From a checkpoint of a small image classifier.
Model: 5.73M parameters, arch convnext, norm layernorm, activation gelu, moe top_k, num experts 32, patch size [2, 2], depths [4, 7, 4].
Rows from block 11 of a small image classifier, named by matrix and row number. Rows with one number within an expert belong to one neuron, the router's apart. Each number is 128 + 24 x the weight over its row's rms, rounded and kept within 0 to 255. All counts start at 0. Numbers have three digits each.
After each expert's rows are labels from the 100 images, of 14976, where the router gives the expert most weight on average: "peak at" is the part of the image that holds the peak; "colour at peak" is the nearest of a few named colours to the mean colour under the peak. Only what is clearly more common there than usual is listed. The data: stained colorectal tissue patches (NCT-CRC-HE-100K). In brackets: how many of the 100, against the usual share in percent.
# router: router (model.blocks.11.mlp.router.weight, 32x256, trained with AdamW), inputs 0-255
# up: expert up (model.blocks.11.mlp.up, 32x64x256), inputs 0-255
# down: expert down (model.blocks.11.mlp.down, 32x256x64, transposed), outputs 0-255

# expert 23
router.23:091157130151117123130132100154136152125101099179124125143109150124115096145125159125121106099130119143103113128091122122126097142124137125171131133112140137143141113147144213140126126077137127109165150142168161130166142147152113109116124150148161137120139118102105105177116116096140144118114118173141118099128106056131130141129126145184161132124140177157099132147138135133109129093122179131108091130124119130153088125141131122112108159135152129126125133148109089142125106073157092104101143113139120108081164130117123115113134141113133108082149193086124159105190147143146133103094109097152138103148073132113098158117117143178119141131085096138159136117122144144149142124156142148130153151135153122121117113152099164129132154095128132099188147114146067166150093145108139
up.0:107152172107129156124062152121160136096139113123139115125123140121142148097172123153157124120134129131110109125121121138135135127138095079151088119122141153060122115111139181175110112130134115137130163109144129127098102134130110162134118131146134130127133145150160170145145119119075130136137133134126122121133150136124147110141142133117116152153147126151113134130104099095180140184126168147156159122077113079171074123113092124048145127131111146110175144196144121178119107090146096127127140126171134121118093106130102194088113134142158112137127073098146088086126124192101131129130147148149138134136080155149109116133137119113155140113103129126092122121115131103146150098125155157109086099143129118149142129124136128142127106142140068150102100123128147142132123133144107
down.0:166126124159132134124153107132150118120115133110137113103122082145107142137122141102100144118118135141126135124084117133114136134129150114143139134137155103160126125111102136131084150104115100105150136135132131095132160101126104090145136160131096079142118149099176143149152126107148127133117128075113084118112109116151163137108138099138120109144134170159147154119162156152128129106134115149154134107117134093110176104162099171099138129134168116134165149120159095145130121148128123132151027084134131167153141120149122098182108096130151082199124134144134147130127117099133129105149119132128137140110126170140114132115151147084159169120130133094095136112243112078190120122156138154099148124125134093089139144138112131096134112123133120127126091121109146124111110150149106
up.1:144125115136171122156123109141111115164115133135114109136129129109103133160143112141131150136113131125142093125130172157141154106103158177140135136051132136127129123123125132155135127113133121132161114147122092119112122110124104095157131128120102136124195102162132115143133145192075138135144111096107121117128123113092181129175074107104141138097171164151110116164126128117157126075142137137145145142107115138140112134133167127154135153143074142127114131135073152140130126161131085115172154111121102137127076128094131127056119104131136174102135178171115130160148175124106150107134146098089130100130089117147088151140120137134096148129125120168117125151103099128197145099126131137087136107105127115114109145121105142150167098068147118137137090107124142109092135130118136
down.1:106131143152124190137161121111071118064197128143125126121097133144116133144125161098136114138089155099137124100093122186135109098145108129132128124124162141129138126137114136110115114122123103108090131134108156106071110133220126137102132091139139133129136125138127127133102143148160128109093155148123135107154138077126119136131131097144151124177079086118117103100183082146143112164137136125138147116137189154156120160124127128158120140130104150156128134139122119087115115132118134111155139158093157160106111112120144099147133120125102127112138115107118110158143107071141099119174127095085084147144121155100104095126126140096137130106142149125140169099137105103183102143138093108078118103107148149138108130135143115131124099097097093144144135121144130134145096145180116
peak at: bottom right (36 vs 16)
colour at peak: brown (37 vs 11.2)

# expert 9
router.9:138135115122163136115111110128117133111111140112162154133192146155115094118178115136109103131131103102140147153146124117165099160148120116147124132115159121144082134126150141137117155077125153102140107125157136156163140119171103129125128153157075159143146119085112106119139122151117124129114148146146151110127083104110166148130135180164164124121131168124135147141128153127123140101119182145124124116105141168119148042113110126092076145127081149118128154119121097158126123138121076133136133117109096117152104115136127030136142134158146103095106088113133127120114120163144142115090129127131054085127058119149165128136119124173140162148114147153161123137134124122168121138103108145130114126096118141118112127119114165139146133135098126146103177148135108142150125136089127
up.0:108103162154103119115092183154084117100135128131109141114147114125143129147166114142120113153136124107133126127123125171116156128118132111134147115118154104150155070131120151136123120137139113116124139121148208126148155109139135166129129122140159108128081131114163086114135138122040137131144132183061122107133145097140096125131113119084154121110178092177090125082138148113153122122123131171127133113117110122139098094135058141140094134132133141144140133142121177106136145118137116157102103137178132105108170092113138150135119087158098119171126109190138086125169123130127117144113122147171116133104093116147112162152120164152141138111128112172099126131112140184152138120144127120162082109120117100128143107133131122143114144142116074117111130120124093143159156134107122
down.0:123144119148077124147160127142087096130131115140110128110133092086144147118158133122126142125140112110110152124221147108154115108129133175089244114153117118121198155135159112097126142129116146156134138132141148102138129149138108095132134119156107106139108131116124140132143118107096110154139142141182133118125128118141133109144143157133134169102136141131127114129143131109118131140075127153118145110128124072124122142144113123140129097112133136143130121150097104132158125123151082150142139069183093138119134141126092143171126157157134182117135104137123167139127135095143142096136140176117082150149158083138117165127151152143088127130128135088143132148055164116174138137154124119117106077121109142139141131118133121104122095158165132089138099140155109118129103119106141
up.1:125138149091121166149139067134182130127160147122127117141156129143152143118126155194125150133142142110125129093119140134141122113131119123118176128087133097176103137144129102091106111126129109128101156126155117113117141135170148132118124124148096149081123195138127104110105119083123119147155146148113133127119123137148131147119100111130112152096097152100141113144137133125145109133128161107119139127153123122132144136106134127164146137129126129177130140098144151133129146136121118131031123124115156133115109117118138143088128093134129162127138219105141131200091149097119130109144091146106137153129077158133111082098150094130131108132163123125122141158141127133063125191131143133067113135124140135125100130137095123138113129141101066115159086108111172096136097121131088
down.1:102163119122161088130112119158167127110109182134117158147142087143116141099132121160092114123144072141117099149121160098200122113127090090109136130105128144126103130082184136155152131126108141133116122098130125160140141115187101119159112127121130163162058124153117119155095119179142125161130108141149124125156140143132147105134117121118156151177092145072130142167158158105102157134141122131133120088154105097109145140085083149101135123119125122141103115109134127129143125118121177119179120184100128125136121135137139069098196152123164090136102129165112154140142122102109127127142128105165141141136185113112124111137127141151085096143102130140123122142134109117153150157126119128158147127127165147143116131114114123093114131123149110141103165156149124116113183119135114
peak at: top right (80 vs 16)
colour at peak: grey (69 vs 22.9)

# expert 31
router.31:108125128106149125116158069091139135124164130139153141142077151110143165119107146124100131133120103119149154108122129176135145117129149146133136131146109102105139098118140170128152165137107118103132132139114087116161131144125127149154112136173114132158139160121136125158142129104130127116152131143190152074119115151141129163147081137173131161173151143145122132123179143126128121135145133109122136134112127172094151134158139103151113149111158102163135193126096105143108153164112118117110136121146069136105117129147120126141112155115139120117153118123074174116121125107120140128083135116096081150136126142134111108101120183134118155113183135090121155117136084092109101107127083109120132129115130179134145059102061112134155103077142155140183141100152105155140126135166125
up.0:116139134099134142130154083114131109088133123117113131124127136116138115084090142126155123071119140135145143102149112145163136122117145186130131146124102124076155133106100136152188120124132131136140130109146132111134126120118148137140128120124120115149108095084118139128088132123102122130148135138116129120129149121144130123141112119118159107118080162152153134146103145112220119123148154129109140124116138114188111089139107137105179133156129113179130133136101204135153145175121116114126120114146121103125133117102127116043142116075112076166133171200087144123148148135122166138108128118121120099148096145148126100140131143146108131042150108151117174142125138130176126070119152105161115124120115141124138140131068137125145113139128111101118162133144116116110156137144116
down.0:137094146099138152119112136100102099128118133128148144155170095121149111108099124167183145132166140105117139148153121144148097107146102136139096126182137108146108112095168119086080138113130165139146108142133132124162127164149143164182118099141146139106149161122109095108121138116156108123123131130115114100146104144123143106126138120087167104164101131120153129162200150157168192133109116094156101109125164138155122134140129168149129130163142124078138127151108151132107104122100080137138174127106097106138138099127153106135117123127128100115127128100150092128164097125146123139090100153131199115107112097163066122152099124155159162077121108144112163142128156127127118177130110082110143130137127136107149135147083110126176147143139143128119108144145111151138110139107155
up.1:109117139164146048110129108180081138136136152170111129131146109137134122138131128198142169131142123163139109122126130164147077128151098091102085143092135079162115104113150134108159151119125156106135133128136162129127148153140155132113124136143124150133127167136130162151151158169107126123115123141122135137160116125149109161140101132099099122132135150149127129159125129132082143175151123107130121125121117079147095137160123084099091126105106131138133128120115125115136145119108178155078120131110098106160158090179098152177105161126100126131124087116151066142114119147092125135114125154146094097149110135101141213118136113120140093151159108138099098134126112095111153093119152123104098122081138136101131127116135124119103081177131110133131140146111150124179122118122132
down.1:127120134116118077145161140094116108151107148115121152107105143104151117141116105150120150116078100130173133166142094113151064119131088120145145142137143126113152103165151108149126093131083122118123081137140166122116141127163132167146120104115110113122105144165134125179099123094101117148129113166094117145132130120143122152120136132132118180146144088178117140155120119178146124129097146122136132145114208145204078113110123136103127085137129132116118125129131182113146139122121139132148134087143143143110121146137117112179140150114121108139084147092127121116111147130107103117130129128146227166122131141170122169135129131113113129131105130121111097094128130095074165142162148136124122103145157108136163120117108106129116122189168133100119118152112104100133106135161127
peak at: top right (60 vs 16)
colour at peak: grey (58 vs 22.9)

# expert 12
router.12:100143126119192140129122136134134138144137111175111151148125106143130168092220127123114128071113116107123124145174102142118178106134103134111126144159123092094184106166108111114141146092103118118086143133126184126106145109126106130125147104112109088157143143131086143081121147152128127113110131118121115094122085126090152093167108128088143129104124139136139147167120136114131144175142128159115104174150114129122166124134137136138127169138140125139067096122140124128138143109131148128148105178103188141146114131138098109137118109182116116125155157118126133106078162117103110143130134070129092132122141139127156114150118156133105138131142100168127130122098080092159098113125099121110147080121109102168148112120156117138144108103132117117097090108112130113108137139128078
up.0:168129117084135192138139106135155122179129133115129140138096122135142121117161119091088115146132136165111105149145160150166135144138122138131109129113131168124124149108118160170108129101112160126134166120103105134134130083123109154105136125051139095157148116140203126070143119095139122124128163077122118111130153135126088108123131149151141153097150165166127139073099111126104128115146113154147135133155159159144134119164116133112109091164165127063131139164167175129104124133136148118133137124099157075143139161091114136094125119073091150145125098132168114152122136143139114111107119135159116154148147109116072105154174108110129150156145118101124151134105128149123124128113147107074129122114117125142074134130133123124120114167127130097127129095108147132132083123087135
down.0:163130134149087119127113102160122117137131116139124089122135135126149103091111148124157095155187105102090149116112104106131173119126158110115098167161110126128119116159145133141084118118105168141139153101157109148165127159107166144117124113108136144131135122187071104104143138095107093160133137135061159120158092090092123135146103140102126108146103107140109101124165071101126120124118159104138088156120145114165131118168132147106106136121123143152123139136155133116137118126122108141110117134105129072135090127143175117097127118131122095101116074121129133151115191146111090118181114157129105132103154128077115095169145117121129127143107135135132133105071149149131125128129128140191139171158087129128125136101113082152093119104164160127109134170130114121158108120142147
up.1:146143086139143123112142095107155106139139119135111144115151119140130107163144121133171119114142133119140122180113119128155157128103078109130124108146130138111141137159146124133163126140120130115114123123147102133140122091113095114145132104163082101079077123135178117167104152154176107117109134164181131135137158094154101099133153113181120140152133098145122137117129111171135123073142109080123111158133103136108161131139178137164182131127140143113106152131128199121122083118117164090180127141109108091106109123126115147149096199169119103122133126145133155146159096148093165143137121155116059142116144117169124130136133136139160115141121114148104101130109102130098110136132141086138112119174133147100141101086082102097146109164118105143136141132131137134076125113098135
down.1:114107126135129195162129147082150099124136128105120110158185147163135121132100138160100168129125078118113139121122126150123107144097105164169061152076134120141159128145139108120119112112162159157084141146163145177151126167136126110144143089150095112151172145123130121119133113137143134115148110214128142115130102087118122134134120112144140139085123099160136190133097159147137161145110138082139129123108146144148082162130097143107151168142096108098126125166127063129162165100107104149129118115154164123112143122109132096140125124125125113177135129148124173095174115139149134139161123109153141159151136115120133125096132121107109160149116117131151165120095158137104123139128129136142143110119151111142127138103110142114120099093117130116095156126132123171114169122164167
peak at: top right (82 vs 16)
colour at peak: pink (81 vs 40.1)

# expert 13
router.13:095145125128145132110104193144101116104122116077147146129092149118116090136158143122143144149115144111124149152132139127146099142112184113156126107104104151131114117138158144157118153093132140101122119127085103155118137125081176122144123149127074155092113103100124139161180145125106141139134129144155137132124129117131153137113149171132146100149141179158137120139110137120144129152110133131082093123095104133151151153138116151115153133130092124082119111155137153126108121103113120142129147123150144202108187127119144118138077147142151130117138181163143087094153120179115131158145142158102173147132150136127174145104130140140114180126116160118135138135139135155121165118140114136144126110132133116122159087135086124142069131107119116111115126075099213158121123122168082
up.0:184118131121151051120148134174164123113153119080145139114180144101152143094155117103124090123168143146108148142116101105130150118124114091130194120154164097119153157112147138114117146125117073125160123122141077118163139131134094128110112099110052109107091124087113121100156128117156126161135110123151124095118141110124139117136105156127131107155137142140111109150118143149128122131114119158110134144137146115131168146127111161097090142132104143159126124128118109115152131110107148107103100094121077131139168126131157156161127082136104123079125076211129083103152123141139130108134119126144148119115155125102137145161150077126136136126145118177150090141110133149153132186130146151108132082164089129097100152148135124091147122117143122112136126157120143120154144125123113
down.0:121092119120139070118139109100109128136118131182122134108169146211130120103082114111112136122130119146143143105105156135123156143148144128125165100179136132115131104085131113104099116112129139150093124132117151133110126107094175092161131188141126130122172142128141113146128128118114125108137145183176124123105167091147104104090118177137125119111114096147141125123149112108108121126124142159103146120094093084153134124108112132169136125129101144127155124150166120131125161151110127118131138084183112127137145140128134118202150155114158092149078149151155099119115163126173116122153121129134203108120126071141058136128121099099107150114115128154159110106135124143152133135131134094153169146112156120068113142135099103149139120136100154130120124120145109125113123125143101
up.1:141145124078120185139096131125133118108132130128116121143095108128108145140121111096127145081135142158142106123137137146152151067133184052131144152149124113122099162149122137113137125143126117114143128123122083125159110133157138104128124114110125160089116085163189139125132110136156125136158111147092101125171171133130128128148140145147134137097091120124142103167104133131163115111173170092126103136104154085233144104136175120136125161145118097071114098100097141091147143136138103139155097159133125143125160145136131110049137129114102162123146121065077148129138138116144139144132135140122126142130150144113134124149145147131111123105133138126126092138098192145125126072130131124159139142156142126153117120126137115137135086107130147152128122104121121112116116127151088
down.1:165118123119201148135148111130129137129127128152144133072110118148158154175109132166109095120178144086136141140079144082082151119147131162116157083137100117122103126139113085188119170111111130135123113140145115122092152125173123153165141137144104094134187167108133127114166134177149149130157144102103131118126133138145130143126147119136144149142130123133133113169126073114127134148112158137110125086108146117155104122102146130119182108116089142164081138151123083136114167112112145157134101131162126098131112162109155126144123104151165114119114153161159150134132078144172108131097139180107111146133121131087129100140156142111171156127126115137123134097176110099097152137138147147130113134121098136134141159120146118084115123098174121113142115155131094132133093134092158
peak at: middle right (64 vs 8)
colour at peak: brown (56 vs 11.2)

# expert 30
router.30:112137135148059146141119140173144109125156137127143112122139091070111112143109127124142097110144126099133150146149135136149123162124104137115150089152149138118134109104125095047118148114095131130129133114087137135147118136098107132119121148143097140148154112132169083125158116106127109131132113128206123135126154138103116117158116094140105133125157118124139141145125152135131139091175127160140149164153115120146136104154174130170088129132154115108093120117116121163107121156118136142133136130122143095152106096136162154100123107180090152136125065130162113125167148138113113140107134131112149130100079134148142097140110152128141157110119124160107123071108120076166139134117144140121123138153103101111143156116142135154083136086134135131067124162122058121124139101059179
up.0:105140160135104141112110106147164153106120122145130145124131095121100115112151145084122164147123140095116129117139124162161151130138130097137202151128178110175120136137117120198148142138149091103102147122135168127165113155089103159129163123147124106144114213096136141136130106126099145175147088142104113115131144136107097130112092123152130119126105140168156105089129126126144133113097143159116110135147142086090154136132136115149124135100100124190129163127134138083111138151124155117141072167104132124090133126112118105138155165103106152151150134093123142062157129137115141136122145149117149123117144096109102085153125155123124159174125128126160146124126087118179120092122063121103158122125133106119126087114158132145122157090133147147120136134113151096119103119085115
down.0:122174142110133126135180096082129126123134123141164084114151107121117150157176114092139148107128117137149107094190091137204103159107186100169081142088131102131120155117169160109126135118099158143130105136120118118122141122167165123114120141130096142126113128106118136156110144126146071120117132122087135096141174147136139124114128136131160128146137105133128126173143156114137094143142127173128150189160117128148139117106103132127128135133101121101190128171133083143125075130106034109130136136089134135149141108133138124093114137143104153124151112162108132133125126128123104137136108120125138124144113137151115149118114139154146136118155102112142115164138149114036123132141113129157135135133114139113141124160170162120125151124087119153137090109133130127124094117079118
up.1:102102134169140116130122118117131128133112166151102109136146128117132152095117158067119091133130136130133113076097128117183161140151104079136214136155120100164148165155113182145132131139133090145103129115198183149141094143123136121131131141108140146134143085178117114111099109091176132141135140102111107113147154137148110110138151135134133144121078141143155129116133119114094132096161100123137111141142142081140107138123115152097134112128136155161110138139150074119116170130135152129095128153126158092146118139120157139097120157103145110112134153207135161133092130079146113130126102123093101135142109140164130064114106112137151122109121144131126121132125117111183104111124174110142133123131110118118089107131136099160119149116130121101125104116165172105128097129151158
down.1:155136086115115163141157121118123135150109156128134143111170150114136130166073115085120117134109128175116083125181120108127118152112183136149066145134133152156160120131122144167152141145097110140108117145139184149126104152111134142066139125128111130136118133154130166128097103130157109166127142133162137139128147116142127132148137112119141135140136131064132145201149148153147088154088076142144143097179114138151176143140164122115131125101106123158121139094145124111116186136109118118121126158104162159110141147111122128079108152093165093150128072168087106155158124100122146117083145143118151131115100146115117119109132122122142118098154121133095131124125142124116128131109130152191162187112114089102133133142136120090115136117169115140120098151118138108124101096110141
peak at: top right (40 vs 16)
colour at peak: white (56 vs 24.3)

# expert 11
router.11:112146125123146127133151153095160140157100117148144141140107123116135113159116105129089162149117133127138135112152115159135146127115100145095096178134121109100172106128110209155134132116133153165159141172147119144111123133131157132160124151089127109146100143112104122164121134094119106125122120121160133112131114092115139142133086140199155129195127138108144129134143126121132136126115164123090120090098116170121167125114077127097148149133136140155083130104101109156119141093130142117134135122095126091132110080155129121138167126154153106095123098122123181109195127184142131153062137092100117153116069134131081114169130177131095120136095143100130178145141106134112120125133131143112129129144102130102126133148129171128146140099127162119086112174154131151165115128127135
up.0:121127145080150219133110197117224130130131140150139138121109122125152116145078127102120102110113128152113111125140144143123099138131081097119156139102144108096149145139116106138077141131147123136147122138090097121139103124130088134130163139124136113155144097144138133132166129099102128139134144120131150152137155125094137122109091110149158157147080130121119127105116111120114119133114163105166147125126152166126151115107109133102144153124166172135129121133121086116117108115125096136216133154123128175103118134111135154047104162104107077075116115178139142167136109142143100123136118120107191146115122103126073118156121110132148131108151136118126106126139091147137127150124125142098174118134123120111121141126105132151148123108136150130126128140174092143147143138098114
down.0:127175095096121108127126164185070147123124146139159102148135116128151127109132117132106141091147108148089103117162129105126097085116126196112162139145144116117111187102155127111138112146113143113106161125141132131145174119100127118166126131122138104154100163137127121142098099134149122116122104127131137127139126105125140144094119098136139119128136116105078115096162123101116108135087130142176173111159120111160106126097099090142086146109144115150149127168162127069156123136144135128131089163076159123138067146136096135169134127123150097095159128171067111119167120135140093121132100133124128138137134164142150145128114153106126113134091109141151094145081108113134138109078165147130113137124090120128099144100081155145108153118087131146132159122123134078172145103119112
up.1:118110114135108123113106149150087153102115089121148148120140123159140132141152144107136109106148135123138121129113176109128148159091175125119156128102171155194107089116107150137081131113133122131137120118157107108139140088142111121120132151141124140157116162132135141145071143177162112120128098131191090112149129145085134144155142169093129103074155088107128143163127161112102141137106107125119114125099132151085122161127130140087119168164126122072135141132148113111105139098130155105137145117090138141136128072132105131093112152124138082147124173129148135069126137178135128128095156102138102169118099120156115122086153165116152087119110132131134127168161135087123171157138121126163143116143103132141114110126128120157141170118137129146138147112133053180126149123106117
down.1:108145132130100158130155106091145106104119132154129129133077127119116123160137173126127119149125124079145128107114126078071174117110112128132133140132118137136108084133145131056147122133139113151115156131152098123152136127123146122094083105139086107094119096118132123084089137134145139089092151168147132122143095101132089117148132077160183123115089091096126206093135082115125120124135117129146126087101162130139142145148146160151122135108055135197091120162160172094110138097122136140119116140112090160114094109120120107123131119153111113129099110141166106165145133190136128134099136112142120115129104103117105101090118118106160117140098126089177108148128131139114068166130117130120109123134131129110135119127090124146116155144101110121130125132134144125113113132140151
peak at: top right (57 vs 16)
colour at peak: pink (66 vs 40.1)

# expert 10
router.10:152134153121139136101130179149128125119151152121114140123149136126114122129065090140129135104120145139127121123133138164119103113117090123105086131121093095143128163116115052156120098160116131144072111101134151109136113105129123156110142108086156104125145098130091160119138144122097118136147126088117087150137158170127071092096125111125125149161101113149114156074111116173125120066123140127146132111140116099160099128129050119094161100114137154162104110136125121100130177191142124121126113136091117114116108100137130148139101153140169129138130137093129160152143140109102128160138148111103139095106160131121162135090128090124130079161118132115099108138135142088105155086152142135170117145126116140139099138119157124156117124088107132193101099109085106114121119129114136
up.0:147136122169124150112111098119109134109168125127112145142146145114162141135134128169119105184110143139088122142175137115109145129150115101123160093147092165172154128133119102068086145122112134120138128111049056121107159133120122135137124107074150131106162140162130123148121176107113142125116066142155105142144126161126135116117134106125129129160122117102131117099132114129095135104165130079088121134120145122165127139102147126140117152091107148094108138142144166159117114143134138152153102127157135127119114165138111132150116095132146094111123066093129142139104121080156157122124173127149106165122163108106125114149125105110124112118157143101128111120107135149176099103114140121118168108139157139134164108143205120091132116148128161123120106124121115138100194120186116
down.0:030144136144121224147110083152113090111132124134097082149113144102118122129156150106169151144153119136096115151136139118148164120148079091126147157114130124139183132138128109127138096133106135124133103139099105138125131127111149126102107138115113116121159090122128125070102124167111160153141136114067151110132110097075113140094112155124124081128148108096111113093134135134117127131126130128111120122110149111154180174128144095112125133108103130138190141115141129128137149177137128125131129132156135117140125122161136153135127134179123127120162116134144119113131105121117139114098138144118127124139161079094113092134132148121106123126133121149121156124150112145203125079129126128127076134163127129098132143133190134151120082189134105148130155147128138133126079122137097
up.1:147139138181111173115113096136116113153142119094119142120137114139117144098098143099132108115139117112144141079122119115149120162132137051125095140109117129133138141140145110128125117155147134132108137154138187115146129101137115108138120115140117146131067191151104139142141147133172117099125119127161105118128121129117128137103120123113160143176105148116080131154095122109145135166101087137103139143135116121152116096138119107105183154108178141126156120106112146105138113138130104138067121135043116077114128066100168104178136075166140135150121144137100141090139145153127122130128144146154118127135130119166131156115123126110200098166106119156129102211143102131118156147124110102138126137179137118117129145115168139095131119129111088124135121142099116148127136139101115
down.1:156149099084122120128116120102103111134164112107131144149123115150151118112146093135145168130146133153147130120123114126134133136098126098135148128134099138125161130129151153194092151111165145104119160123171125119121123188169142168155131124122088107161106150128160134107139135164166163145164109184158147152116120123150112117130129075097162179093134157114136132124104112150164131086121130111108093100148145129162120136144177166159143149152163173146132142131122123143121128191099105164110123159106096120164118122141168115148122113144092116135103125142179149128133118103127144161141142124146207107133096117122119141139119150139139137111105116107150150134096159153092116074133115131141132098069105161161128128145107097092147103115118106137170092094113117124117108097116158
peak at: top right (37 vs 16); top centre (32 vs 8)
colour at peak: white (82 vs 24.3)